config = dict(
    n_mels=64,
    mlp_ratio=3,
    slots_per_expert=2,
    pooling='class_token',
    beta1=0.9,
    beta2=0.99,
    max_steps=12600,
)
Rows from block 3 of a small sound classifier, named by matrix and row number. Rows with one number within an expert belong to one neuron, the router's apart. Each number is 50 + 12 x the weight over its row's rms, rounded and kept within 0 to 99. All counts start at 0.
Before each expert's rows are labels from the 100 clips, of 14976, where the router gives the expert most weight on average: "responds to" is what is common among them. Only what is clearly more common there than usual is listed. The data: short read English sentences (LibriTTS-R). In brackets: how many of the 100.
# router: slot weights (model.blocks.3.mlp.router.weight, 16x256), inputs 0-63
# up: expert up (model.blocks.3.mlp.up, 8x128x256), inputs 0-63
# down: expert down (model.blocks.3.mlp.down, 8x256x128, transposed), outputs 0-63

# expert 0
responds to: voice: female (99)
router.0:55 45 40 41 42 48 60 39 56 66 51 43 53 62 40 57 62 41 28 46 62 54 44 44 45 45 81 34 63 66 42 57 47 71 45 59 54 37 36 58 36 58 58 73 54 55 57 43 66 60 63 54 66 42 41 54 57 42 45 47 39 40 55 65
router.1:70 52 54 39 50 17 58 50 59 38 45 59 43 80 54 51 53 29 49 59 72 26 32 38 46 47 78 46 58 60 58 45 54 39 55 59 47 51 56 45 38 57 52 39 40 51 40 56 77 29 52 68 56 52 44 47 66 44 49 40 61 39 45 49
up.0:53 40 54 48 52 39 46 68 42 17 39 69 61 59 65 55 36 47 59 42 37 28 42 54 53 74 31 46 61 47 62 41 57 37 47 48 64 59 48 37 35 55 44 47 54 60 48 38 49 50 70 57 45 41 53 60 58 43 62 21 48 51 40 39
down.0:37 49 45 51 68 56 47 50 73 72 58 51 35 31 44 32 53 49 40 64 50 67 68 42 45 35 42 66 30 63 42 58 38 61 19 54 34 45 63 53 41 58 32 75 31 46 53 58 53 62 43 51 44 52 42 27 55 57 58 78 40 55 51 57
up.1:45 30 59 46 62 48 57 50 67 57 52 44 35 48 32 71 59 62 46 55 65 43 44 48 33 43 58 40 61 57 57 64 46 45 64 67 58 44 75 41 38 39 41 52 47 55 71 51 59 42 65 62 40 59 36 47 40 64 58 33 40 58 39 38
down.1:48 42 58 26 58 50 49 47 51 56 48 37 28 43 50 58 64 53 32 68 57 47 36 49 36 51 46 53 56 50 47 45 35 45 71 64 47 52 39 52 55 53 38 54 56 62 65 46 52 56 55 57 58 56 41 52 42 62 53 37 38 51 35 49
up.2:66 45 64 53 39 49 51 88 48 26 34 60 65 56 76 49 32 48 58 46 51 40 31 67 46 60 30 51 63 54 49 59 46 35 36 46 58 47 63 38 58 59 58 51 57 62 51 46 45 46 51 55 28 48 46 54 47 51 39 48 50 40 48 51
down.2:50 41 44 54 67 53 53 36 61 59 44 37 69 39 29 44 59 61 44 67 54 66 51 49 50 42 81 50 55 49 52 41 54 56 45 47 49 47 58 50 51 55 33 45 37 62 47 37 59 64 55 57 37 47 45 31 35 59 51 56 56 68 61 50
up.3:57 21 76 49 53 56 61 49 69 61 45 42 44 48 48 61 53 67 36 61 48 31 38 59 30 38 42 60 58 70 42 56 39 64 67 62 53 57 56 44 40 36 32 54 44 58 79 50 65 45 55 61 32 56 35 31 47 67 43 44 28 53 30 39
down.3:53 25 58 24 46 51 85 35 49 60 36 44 40 51 49 52 67 87 27 52 49 47 66 35 26 45 52 61 50 74 28 42 20 50 72 51 37 61 57 41 34 41 36 33 51 50 59 65 44 42 54 69 41 71 32 42 48 60 58 62 46 49 43 59
up.4:64 41 60 55 40 45 45 83 44 39 44 60 52 57 73 42 34 51 55 56 61 27 34 58 50 48 33 55 58 56 47 49 50 34 41 43 56 55 72 38 52 52 57 58 48 64 50 54 43 36 56 60 26 47 46 57 41 48 48 49 52 35 50 47
down.4:58 38 41 68 61 35 35 37 55 74 63 36 51 33 36 35 59 43 49 53 31 59 57 52 45 36 64 65 59 57 62 53 53 54 26 46 57 50 49 59 48 76 17 44 30 60 38 49 41 55 31 45 42 53 45 42 55 58 33 63 45 51 58 53
up.5:66 53 52 58 36 30 41 69 40 27 42 63 60 59 77 45 36 38 68 48 56 30 31 40 55 70 43 48 57 50 52 39 53 38 38 46 53 49 52 39 47 55 56 51 51 53 41 49 46 48 43 60 32 46 50 58 47 44 60 42 53 31 57 55
down.5:48 51 51 49 48 47 62 41 73 55 52 54 53 38 35 38 58 55 43 50 54 67 54 40 34 48 56 71 44 64 45 49 46 59 26 47 53 38 64 56 34 55 28 57 38 49 43 44 49 48 41 41 31 46 51 34 64 65 45 54 48 53 56 58
up.6:69 50 41 64 36 40 42 66 41 26 56 45 54 57 82 44 57 39 60 47 59 54 39 51 60 54 59 52 63 50 52 52 36 27 28 47 37 41 64 41 54 46 37 50 54 61 41 43 54 56 45 44 38 67 57 51 54 49 57 51 66 47 61 46
down.6:58 37 45 61 46 49 55 39 59 48 39 40 74 47 46 39 52 69 45 53 37 55 66 47 41 48 50 55 57 42 61 34 56 72 45 31 60 53 48 43 45 55 41 50 49 46 36 41 50 40 63 43 22 45 19 42 65 63 39 56 57 59 46 41
up.7:63 63 36 61 36 39 50 57 30 33 49 33 53 56 66 38 53 46 42 48 46 59 44 57 71 52 69 55 45 55 50 56 37 35 46 45 40 32 53 46 58 50 52 52 72 51 51 57 53 46 45 38 53 58 54 53 70 28 48 50 63 42 82 73
down.7:48 37 49 63 57 50 61 42 63 40 47 53 63 45 47 47 52 60 64 52 38 55 56 45 49 55 55 58 54 70 55 54 61 66 30 32 63 56 65 43 33 46 23 47 48 39 40 46 56 41 55 63 12 47 36 30 59 62 47 39 53 45 48 45
up.8:47 39 59 44 51 53 54 46 58 56 34 54 47 48 52 62 60 69 40 67 63 35 28 41 39 22 69 46 72 69 50 47 39 63 49 62 46 59 65 49 37 44 43 66 39 61 78 42 70 53 58 81 41 63 34 39 24 53 52 38 41 38 36 36
down.8:39 37 59 28 46 55 63 46 47 55 53 36 29 53 66 61 67 55 44 47 60 32 47 46 36 52 49 64 59 50 39 55 47 53 76 54 43 58 37 64 45 47 45 48 53 59 39 51 50 50 58 58 49 44 33 46 48 55 43 44 37 35 53 48
up.9:41 33 57 39 50 48 60 58 61 57 30 46 40 63 47 55 69 45 37 45 46 46 35 55 38 30 64 54 57 73 49 50 43 41 60 59 42 52 68 38 31 40 43 56 47 52 74 44 78 43 59 68 50 55 41 31 38 61 33 61 39 22 47 48
down.9:27 45 63 27 46 63 47 56 49 59 32 45 29 64 50 74 67 41 27 53 43 41 55 46 29 48 58 74 59 52 37 43 29 42 65 64 45 79 46 46 46 43 60 54 55 58 59 51 54 45 53 58 78 53 25 39 51 67 58 59 46 48 41 37
up.10:25 33 52 56 69 56 47 38 43 28 56 73 50 46 50 60 53 51 63 58 29 37 49 59 50 58 33 40 55 55 64 66 70 47 53 53 69 46 56 48 44 39 44 45 62 51 64 33 50 44 63 48 49 41 49 56 36 53 52 14 54 71 26 24
down.10:47 58 31 49 31 46 45 68 50 62 44 54 59 72 60 34 39 53 44 54 43 63 48 54 57 46 43 55 58 66 37 70 45 69 35 55 47 55 46 43 26 50 52 60 48 51 33 63 37 47 51 33 63 53 40 44 63 53 31 59 47 38 63 53
up.11:40 30 65 37 59 45 58 53 55 54 45 62 36 55 43 61 61 57 38 56 67 43 29 44 16 37 58 44 61 68 55 48 43 55 43 65 51 57 63 53 38 44 45 58 42 52 70 46 63 41 52 65 35 59 40 47 36 50 46 47 44 42 42 35
down.11:40 47 70 31 57 47 55 52 48 62 40 40 42 47 50 60 81 58 29 55 62 41 41 48 37 70 51 71 50 52 42 49 36 55 65 62 34 63 47 59 47 54 44 54 51 52 58 51 35 54 52 59 57 56 42 51 44 66 56 48 31 41 64 64

# expert 2
responds to: voice: female (89)
router.4:59 54 58 50 42 44 43 56 45 55 29 55 40 48 53 36 45 54 62 53 49 38 50 64 57 54 10 67 32 37 41 41 40 42 47 45 52 61 50 34 63 45 52 29 57 60 34 59 36 33 41 47 30 60 54 42 41 44 47 65 48 55 63 57
router.5:58 64 59 52 43 51 49 64 54 53 33 45 35 59 54 36 46 62 66 44 43 46 48 60 66 50 14 62 44 34 46 34 37 34 56 39 39 55 58 30 58 47 52 28 50 57 30 66 35 34 30 44 33 58 59 29 45 41 54 60 44 48 59 53
up.0:44 36 59 37 51 61 64 43 59 51 47 47 42 19 52 59 65 74 42 65 62 66 44 47 33 43 60 70 43 73 44 44 13 81 64 64 52 51 58 56 47 30 48 59 43 72 61 38 70 43 56 67 37 73 39 51 41 61 57 42 35 46 50 52
down.0:50 33 65 45 52 55 64 51 43 50 45 45 49 53 50 57 65 58 43 50 36 43 46 52 52 56 56 53 48 63 58 52 40 42 68 78 48 46 48 59 42 36 51 51 65 53 64 43 79 62 54 68 55 58 52 44 46 55 32 49 53 46 54 52
up.1:40 48 54 50 55 63 58 35 69 56 57 20 41 34 49 52 67 54 31 41 46 72 38 40 44 28 65 54 56 62 45 25 33 75 53 55 35 26 58 60 44 30 42 59 45 60 59 43 55 59 53 64 38 75 37 44 31 54 69 48 38 56 44 53
down.1:66 54 41 38 48 51 45 45 40 58 48 47 48 45 32 48 63 47 35 57 63 57 43 42 60 58 53 29 65 42 44 46 40 45 73 85 27 43 45 53 72 64 51 63 50 49 73 29 75 54 50 60 55 47 58 49 40 34 51 37 56 61 53 45
up.2:49 38 54 39 52 56 59 33 38 59 53 55 46 39 42 55 73 53 37 65 67 54 40 48 44 56 58 67 58 56 41 34 34 79 54 52 46 26 56 53 51 30 46 83 38 68 49 34 54 64 61 62 42 64 31 49 48 60 63 32 42 62 48 57
down.2:44 49 50 45 33 56 52 46 48 55 52 42 56 63 37 58 63 54 43 55 59 49 51 37 57 59 51 52 51 38 38 68 27 68 55 62 41 38 34 53 58 45 63 70 45 46 58 34 72 76 64 65 51 59 51 43 58 61 44 35 45 46 70 57
up.3:62 54 42 57 45 49 35 25 39 73 51 40 52 30 41 42 53 40 51 76 70 59 57 45 54 53 54 57 29 41 41 51 39 58 28 40 36 59 26 57 67 64 64 53 49 51 44 58 37 38 37 50 38 52 52 53 37 38 50 53 54 52 54 51
down.3:33 54 55 62 64 43 46 51 57 35 69 65 60 50 55 51 52 39 51 46 39 58 58 53 41 42 42 40 51 61 55 68 60 68 38 49 59 45 62 45 29 39 36 58 43 57 40 53 30 52 58 57 25 54 37 36 62 82 44 52 38 52 42 33
up.4:41 51 46 49 58 48 52 44 57 37 72 39 54 51 44 57 65 49 47 42 48 70 47 48 58 35 68 27 66 49 71 28 44 54 46 54 42 32 58 67 41 40 43 51 40 52 62 33 54 72 51 53 62 58 56 66 55 58 68 48 62 50 48 44
down.4:68 53 55 69 44 38 35 54 38 63 36 50 45 35 39 52 44 69 62 62 54 47 59 59 39 30 59 53 51 46 79 49 56 64 58 31 41 48 45 50 76 60 50 34 37 72 31 59 31 33 40 49 57 64 35 53 38 50 58 61 47 58 33 34
up.5:33 49 51 40 61 52 65 44 51 37 62 39 37 33 50 55 76 60 24 45 43 75 31 31 45 36 77 42 45 59 59 44 26 55 59 50 44 26 55 34 46 40 41 62 58 69 49 41 57 53 53 54 61 66 55 52 59 63 40 40 42 66 52 53
down.5:50 51 38 56 50 32 51 41 46 39 52 55 58 49 32 50 81 32 51 55 49 58 42 30 45 68 71 31 44 41 50 53 46 51 57 70 50 39 27 35 41 38 43 59 55 54 62 26 74 55 58 46 61 39 50 60 42 28 46 28 63 69 64 66
up.6:58 61 41 58 46 62 35 29 28 79 64 37 62 27 40 47 58 44 43 79 57 74 56 35 48 47 53 54 21 45 41 52 38 53 33 43 34 50 29 51 70 67 60 54 45 52 48 47 38 40 44 47 39 56 55 59 34 44 38 60 54 56 54 48
down.6:32 44 51 58 60 58 48 64 64 37 58 48 61 52 64 59 52 44 67 51 41 63 44 43 56 35 45 46 50 50 62 63 54 72 40 42 49 55 71 42 36 41 22 52 36 55 45 55 37 49 56 52 31 48 31 41 61 70 57 50 41 48 34 43
up.7:51 57 28 59 49 59 44 33 52 58 77 19 54 06 38 51 57 47 46 58 54 83 50 39 48 31 66 46 31 46 48 35 35 59 49 50 31 41 48 51 60 49 49 53 51 52 37 42 46 43 45 63 51 81 60 55 29 45 57 54 40 62 63 51
down.7:35 47 57 41 53 57 61 62 68 58 55 46 41 61 67 55 24 50 68 39 45 53 53 54 39 39 48 52 53 62 58 55 64 59 53 25 62 48 70 45 22 38 45 45 44 60 41 54 14 38 57 54 42 55 20 42 64 78 68 73 42 56 41 48
up.8:53 63 29 56 46 53 44 27 46 68 78 19 55 26 41 52 57 42 43 58 58 89 46 38 55 48 64 44 32 42 55 46 40 57 37 45 40 31 37 52 58 54 53 57 46 49 42 50 45 55 49 52 52 61 62 64 36 49 62 54 47 61 60 53
down.8:40 30 66 46 63 55 71 61 64 45 35 49 51 49 74 51 40 52 59 39 42 47 54 47 40 41 38 61 55 57 56 63 54 56 37 33 53 50 65 49 17 29 25 37 46 52 48 71 27 39 64 55 23 52 28 31 62 62 48 61 42 43 41 46
up.9:37 49 52 38 58 49 67 49 75 41 57 25 24 36 53 67 71 70 38 47 46 65 29 36 43 26 70 51 50 68 50 35 31 70 65 63 38 48 62 56 47 30 32 52 50 47 58 51 55 50 51 62 53 80 37 43 47 49 64 45 37 61 44 54
down.9:45 52 44 43 45 42 48 28 38 44 42 46 40 37 38 54 64 55 41 58 49 55 39 38 65 58 42 42 56 49 49 58 36 33 66 80 40 31 52 46 72 44 52 47 56 41 65 35 83 54 42 42 54 50 49 54 43 29 55 34 46 53 63 53
up.10:63 51 37 59 59 32 42 26 52 67 62 47 64 23 32 47 48 40 43 83 61 59 58 48 48 54 56 45 45 41 58 53 47 55 35 37 45 45 35 63 66 60 55 65 28 59 45 44 36 55 42 60 41 48 58 63 50 42 64 49 53 68 48 48
down.10:37 48 63 51 56 62 72 63 45 49 57 51 58 64 73 58 63 54 61 43 24 57 51 46 46 50 34 47 56 63 68 57 62 59 46 49 48 51 76 48 19 48 29 45 59 44 58 53 47 44 62 62 35 44 31 35 65 69 43 58 43 35 38 42
up.11:53 52 41 57 54 43 32 16 42 63 70 45 74 28 36 46 46 30 42 73 49 66 46 33 46 64 51 47 40 50 55 58 51 54 35 45 40 44 22 65 65 72 56 51 24 47 55 41 42 55 50 45 53 40 56 61 52 34 48 45 61 71 56 49
down.11:48 44 58 46 53 59 77 60 58 50 44 50 51 54 72 54 46 56 53 44 33 46 49 59 47 36 35 39 57 57 48 58 48 59 52 48 61 58 76 50 32 35 23 51 53 53 54 46 39 45 58 42 33 48 30 45 69 56 55 70 50 31 48 34

# expert 4
responds to: voice: female (89)
router.8:42 41 43 44 36 43 62 49 56 54 51 44 50 57 56 40 62 54 39 39 62 56 22 33 31 65 36 56 29 72 23 46 50 33 67 51 56 55 32 63 41 43 57 60 75 30 52 61 50 41 48 43 59 45 45 41 44 42 44 60 32 48 65 72
router.9:37 49 58 36 37 52 60 46 59 59 52 40 37 52 61 36 62 65 47 42 59 61 28 39 28 66 32 56 29 73 29 59 43 38 70 55 60 63 41 63 39 41 44 53 68 34 52 67 54 40 41 38 56 54 39 36 50 38 51 58 24 44 63 71
up.0:20 48 56 46 59 56 78 47 59 41 56 45 48 59 37 58 64 64 50 43 43 58 52 55 44 45 44 45 53 75 59 62 40 66 55 58 58 34 42 44 44 26 34 62 62 65 83 27 70 60 48 53 67 65 39 60 57 56 57 36 47 49 45 54
down.0:40 49 42 34 27 55 67 47 29 54 48 46 43 49 46 50 64 60 33 26 34 42 50 41 41 68 48 47 36 53 28 67 48 46 71 71 49 52 37 39 68 38 51 63 73 46 74 24 63 71 59 57 65 46 56 31 54 63 40 38 60 44 56 54
up.1:28 31 53 44 72 61 70 49 50 48 54 49 49 48 47 63 64 71 44 62 55 46 38 53 40 56 32 48 71 66 67 60 56 64 56 65 56 41 54 46 26 33 39 63 55 67 78 19 59 49 61 52 56 47 37 53 46 59 60 32 55 52 45 42
down.1:54 48 50 39 27 73 54 41 30 48 40 48 54 63 48 41 56 50 31 43 42 50 63 38 47 43 47 61 48 49 41 76 48 49 77 59 43 55 39 49 57 48 40 39 68 52 62 52 62 63 65 64 68 51 36 45 44 49 48 50 45 39 53 62
up.2:34 45 45 56 53 75 67 21 55 43 60 50 55 42 47 61 71 63 50 53 37 56 44 37 42 60 41 37 44 66 56 63 46 60 54 65 57 37 21 44 34 37 37 55 61 62 75 28 61 53 54 49 58 60 45 48 46 49 36 27 58 37 40 39
down.2:36 46 60 45 33 59 40 55 26 42 58 65 56 51 63 58 57 53 48 38 39 55 55 48 45 92 44 61 34 63 49 54 58 47 60 58 49 51 27 41 60 43 62 37 54 55 86 44 68 60 56 62 64 39 60 66 31 43 25 32 50 43 61 61
up.3:54 52 46 53 41 47 40 36 54 90 48 32 43 28 41 43 62 48 47 52 60 64 55 50 53 41 63 66 36 44 28 47 54 60 44 40 50 52 58 65 70 61 51 56 45 42 41 56 37 49 40 49 38 48 52 46 51 46 56 63 48 55 48 52
down.3:41 55 44 59 49 65 61 66 61 40 59 58 63 66 79 51 54 55 56 38 29 56 57 50 45 45 44 52 63 63 59 69 52 52 41 33 71 45 58 47 16 34 43 62 53 46 48 44 33 65 70 52 41 38 33 40 53 66 41 54 52 30 55 61
up.4:45 49 58 45 49 56 52 44 61 78 48 43 20 45 52 44 48 63 36 52 61 50 47 56 44 26 60 81 43 50 35 53 38 60 53 57 34 34 61 39 60 41 58 60 56 56 37 58 43 30 46 53 26 56 41 26 38 60 62 66 22 55 52 53
down.4:43 64 54 43 36 40 54 50 41 34 64 62 64 59 51 62 29 43 52 24 38 51 48 49 51 57 51 27 61 55 61 34 52 40 57 39 58 47 54 58 57 59 55 53 58 35 61 36 37 64 67 49 78 27 64 56 45 27 37 54 72 40 58 53
up.5:21 40 57 53 60 63 71 34 54 45 52 44 48 54 37 57 62 58 39 44 32 55 43 37 48 47 57 44 53 59 51 50 49 67 51 63 49 39 37 41 34 36 43 73 69 61 90 16 55 59 57 51 47 51 41 53 31 64 47 31 57 50 48 41
down.5:50 58 43 53 25 64 58 44 30 54 37 54 49 50 48 52 71 43 24 44 45 49 53 47 49 64 50 56 33 48 36 59 40 36 79 76 49 59 44 62 60 50 62 52 57 50 65 52 74 49 58 60 61 38 61 40 49 35 29 31 49 45 47 69
up.6:28 45 54 59 60 68 67 44 48 32 58 53 58 56 57 59 69 64 48 53 33 55 39 40 48 61 42 31 46 69 59 70 40 62 65 57 48 47 38 41 33 28 40 61 54 55 83 26 53 54 55 50 52 60 38 53 46 61 43 37 56 42 47 53
down.6:52 69 53 38 41 58 56 48 35 45 41 56 47 55 57 53 60 49 27 41 41 42 41 46 39 61 50 43 40 59 46 75 41 50 71 66 40 58 41 61 73 53 41 50 63 40 74 48 69 51 55 68 57 49 46 55 39 36 44 49 66 42 60 61
up.7:28 57 58 25 58 66 76 60 73 48 56 40 32 56 63 57 56 70 27 38 42 63 49 47 43 39 84 50 61 67 46 48 43 58 68 59 47 49 72 50 45 39 39 54 52 59 59 48 57 54 40 53 57 58 42 33 47 68 46 53 36 40 45 55
down.7:45 55 48 46 50 47 63 53 61 44 57 50 39 54 48 55 42 60 36 40 57 43 52 46 54 57 47 49 52 45 48 27 65 47 60 78 39 54 58 54 47 47 48 48 54 42 72 42 72 66 40 56 55 60 65 53 60 34 72 42 45 55 48 46
up.8:25 54 51 41 63 71 61 22 54 35 61 47 48 25 42 60 73 71 63 47 30 58 61 44 57 49 63 30 53 60 62 60 49 70 52 59 54 46 42 47 38 37 32 59 41 61 68 22 59 66 61 39 62 50 46 42 53 58 38 42 44 71 42 40
down.8:33 49 43 58 38 56 59 48 37 36 48 72 75 35 45 46 53 47 53 56 59 53 51 57 21 58 48 45 28 51 49 55 48 55 54 50 54 42 40 62 37 49 63 43 32 47 52 53 21 24 64 61 56 36 61 37 35 56 40 43 54 66 55 44
up.9:36 29 53 54 69 56 64 35 43 27 57 70 51 34 36 69 48 55 51 58 35 54 50 50 39 61 37 43 49 64 69 53 56 47 55 52 64 47 39 36 34 42 37 57 58 57 79 24 53 45 73 57 53 38 50 53 44 62 27 25 45 56 37 41
down.9:74 50 51 38 37 58 38 42 39 53 44 70 39 55 39 60 69 62 34 35 62 32 44 43 47 71 52 55 35 56 33 59 49 34 65 68 50 68 41 66 55 36 56 47 53 38 68 52 68 58 54 52 57 36 46 48 41 50 25 32 58 27 51 57
up.10:51 55 53 38 44 43 43 35 56 94 54 31 37 26 41 41 63 49 43 42 66 57 52 51 48 27 72 57 50 45 37 41 52 48 52 44 41 57 53 72 58 64 54 47 41 34 35 60 41 59 40 53 46 48 46 51 56 47 63 51 41 59 61 52
down.10:37 52 50 47 52 70 76 71 65 49 40 50 47 72 65 48 35 54 51 28 42 46 36 58 41 68 39 66 56 71 54 68 45 53 53 54 48 51 49 58 33 37 45 46 59 43 54 49 52 41 73 39 42 37 18 57 56 48 40 55 59 28 46 52
up.11:56 42 51 46 48 55 43 36 60 99 42 41 44 38 40 35 49 43 52 45 61 47 52 58 53 44 65 66 48 50 28 45 51 54 56 45 48 56 47 65 64 54 60 49 43 38 38 59 46 51 40 48 27 44 43 38 44 51 53 59 49 45 61 62
down.11:36 62 58 43 43 72 58 64 63 40 57 58 56 71 82 55 40 55 42 48 27 51 41 43 54 53 45 57 57 61 58 60 62 48 41 48 59 54 62 55 32 39 38 49 53 47 67 36 42 52 55 40 37 40 43 49 58 57 37 67 50 33 64 61

# expert 6
responds to: voice: male (93)
router.12:59 50 55 43 55 23 44 33 45 39 57 62 44 57 45 59 53 35 56 64 64 38 44 49 61 55 79 42 57 45 57 49 55 41 34 39 54 44 44 52 50 56 54 45 42 52 54 52 56 54 49 39 65 59 54 77 63 31 44 36 75 61 63 40
router.13:60 55 45 39 50 29 31 35 44 41 55 62 57 63 30 56 58 29 50 67 55 44 51 41 68 65 69 35 56 47 56 63 60 59 28 47 59 44 37 60 42 67 56 43 46 60 51 53 53 54 64 27 60 35 56 75 73 40 47 37 75 60 48 47
up.0:53 29 64 44 46 40 65 43 47 47 38 60 58 59 54 61 59 54 26 58 51 37 31 44 47 67 63 50 57 50 44 40 47 41 52 59 44 57 52 52 29 42 47 74 53 62 71 47 68 47 66 70 42 59 47 43 42 63 60 39 32 37 46 52
down.0:46 50 62 29 49 55 61 61 38 54 50 56 47 55 48 90 54 57 38 42 44 38 40 37 40 55 47 41 62 46 62 39 40 47 65 53 57 69 50 59 72 47 61 36 50 44 86 44 61 57 40 59 62 70 53 52 43 58 54 47 67 36 40 42
up.1:51 38 61 48 50 54 52 37 39 46 38 60 67 53 40 60 42 48 49 64 48 33 28 46 41 66 33 39 62 54 52 50 48 57 43 59 66 47 50 61 27 33 52 52 60 55 69 41 62 48 58 60 41 46 45 47 33 53 55 33 46 43 48 37
down.1:61 39 73 56 46 45 39 59 31 51 55 55 49 52 57 68 58 63 53 45 48 25 38 47 41 47 46 42 45 34 63 48 55 38 63 52 66 50 44 58 68 39 39 34 48 43 77 49 49 45 61 65 41 38 51 72 50 54 52 31 60 49 57 38
up.2:59 51 55 46 37 46 49 77 41 35 41 62 51 66 73 47 30 50 49 54 44 35 43 68 54 63 22 59 57 47 45 63 63 45 39 51 52 58 51 44 61 61 46 47 62 47 53 55 38 53 53 55 41 46 52 58 62 41 34 50 53 29 47 50
down.2:34 23 55 54 66 53 55 26 75 56 55 51 47 56 19 37 59 47 44 54 44 59 56 40 55 49 75 55 57 46 51 52 43 68 47 48 59 33 51 41 42 37 37 41 66 36 42 45 49 60 51 55 33 63 37 37 54 52 58 48 27 55 55 76
up.3:48 35 70 40 57 62 56 45 64 55 34 53 46 52 43 61 49 61 38 62 54 44 41 47 27 40 50 53 64 63 53 42 39 54 50 58 46 48 64 53 33 42 38 49 42 56 80 55 62 51 48 66 38 57 47 39 28 55 50 52 48 33 38 41
down.3:38 25 64 39 42 57 55 45 43 54 51 44 30 56 58 63 70 54 33 52 60 32 40 33 27 60 65 53 51 44 48 47 43 32 76 58 37 55 36 56 55 51 59 36 66 56 66 58 61 41 50 71 63 52 53 62 43 61 59 44 44 57 41 53
up.4:35 33 80 57 60 51 71 56 52 36 44 60 45 59 45 64 44 71 42 48 45 41 41 46 29 51 32 44 57 68 57 48 50 46 53 55 60 59 63 47 25 41 40 47 47 60 82 50 63 36 53 67 49 45 54 35 41 55 47 36 50 40 34 37
down.4:49 57 47 26 53 41 65 63 37 51 51 48 35 54 58 83 71 52 30 57 51 45 39 38 36 55 59 49 58 44 59 34 57 40 74 55 38 58 60 65 52 55 48 31 57 45 83 50 63 49 45 65 51 44 55 61 37 56 56 52 36 54 43 51
up.5:70 34 82 42 37 46 54 50 45 61 37 64 54 48 49 49 37 58 55 59 51 31 44 62 32 54 28 46 56 48 50 40 51 50 40 56 65 61 48 66 47 43 52 44 52 50 70 50 57 20 51 48 28 35 47 40 19 44 47 44 49 40 39 44
down.5:46 50 64 56 66 65 50 54 23 45 63 80 69 23 51 62 38 60 65 49 30 21 37 51 30 61 53 35 39 36 65 41 62 35 68 39 60 50 41 61 48 42 71 32 55 46 54 48 49 31 74 46 56 33 71 54 40 47 47 37 67 50 42 36
up.6:56 38 74 44 52 42 61 60 50 56 42 53 55 59 55 70 47 61 52 68 41 45 43 53 39 48 44 44 75 62 45 54 39 41 46 61 51 50 54 50 28 49 35 54 42 68 79 38 60 49 57 69 44 41 42 42 42 56 51 34 49 30 41 45
down.6:38 34 73 25 45 42 62 62 47 51 58 29 27 51 75 68 74 69 38 61 67 46 32 39 43 52 60 51 62 61 41 45 47 39 57 57 45 59 49 58 54 44 60 48 57 52 78 50 65 49 54 80 56 47 49 55 42 51 52 44 41 47 49 59
up.7:47 26 61 47 42 44 66 47 57 50 51 61 46 63 50 67 45 60 41 61 44 46 33 49 42 51 42 46 69 73 46 38 38 63 44 57 58 50 55 44 28 45 40 64 51 58 77 30 72 37 64 67 54 54 39 42 27 53 38 35 46 34 39 53
down.7:47 34 79 33 44 47 48 54 36 47 47 55 40 60 48 75 75 55 31 50 53 38 37 44 37 49 54 42 66 57 48 33 59 41 69 61 61 61 44 57 60 45 53 34 54 53 81 38 66 58 66 72 54 46 51 56 39 65 62 42 41 47 50 44
up.8:27 51 54 36 47 70 70 62 68 49 51 44 34 58 61 57 66 66 39 28 41 50 40 55 40 42 51 50 63 69 58 68 53 61 59 64 43 45 61 40 32 44 38 53 51 45 66 29 70 52 64 64 57 53 38 37 42 60 49 48 46 28 49 50
down.8:36 51 67 40 55 57 32 50 46 83 54 36 46 42 47 41 58 41 41 67 57 56 33 41 48 52 37 68 54 45 40 50 41 46 69 67 44 52 41 63 67 51 56 62 51 61 58 45 54 63 32 53 58 55 68 45 36 55 55 43 43 53 51 49
up.9:27 58 52 54 81 50 46 50 50 28 60 35 37 27 59 60 48 56 61 56 46 66 47 35 53 21 65 37 45 46 64 58 41 53 63 48 43 59 75 44 37 46 34 46 42 47 57 30 54 44 42 48 56 78 54 47 65 58 56 54 46 66 40 37
down.9:47 75 37 56 49 49 43 58 31 34 48 64 59 70 51 56 54 38 47 35 40 33 48 61 48 67 57 39 30 44 55 49 73 20 69 69 60 63 29 46 57 46 68 35 74 32 54 60 70 39 53 24 77 41 60 59 51 23 36 36 70 51 69 49
up.10:61 68 38 65 47 38 36 53 42 29 60 57 71 53 45 43 51 27 61 43 44 57 58 57 63 68 60 32 61 42 65 43 64 37 39 35 61 43 45 62 56 64 53 40 58 36 40 49 43 63 46 36 52 46 65 68 80 30 64 38 67 55 64 56
down.10:48 48 42 61 47 50 60 45 66 57 46 45 63 60 52 46 39 59 52 52 45 62 55 49 55 48 47 47 55 70 56 59 51 63 38 32 52 50 62 40 27 35 37 55 47 55 38 36 44 51 54 50 25 54 29 35 53 78 47 52 47 49 48 48
up.11:51 28 63 40 47 48 65 63 58 53 27 62 52 60 57 63 46 59 45 53 48 34 31 56 37 57 36 62 54 59 39 46 47 50 38 59 48 46 48 36 36 42 48 69 46 60 56 43 61 50 67 73 53 47 39 47 29 60 44 46 48 22 39 43
down.11:49 55 49 39 45 48 56 71 46 43 38 58 46 43 72 87 40 53 43 61 43 37 42 56 53 49 57 40 65 42 64 34 45 38 58 37 40 52 75 52 46 55 39 56 48 51 70 37 48 58 46 66 46 49 36 62 48 66 49 55 64 54 44 46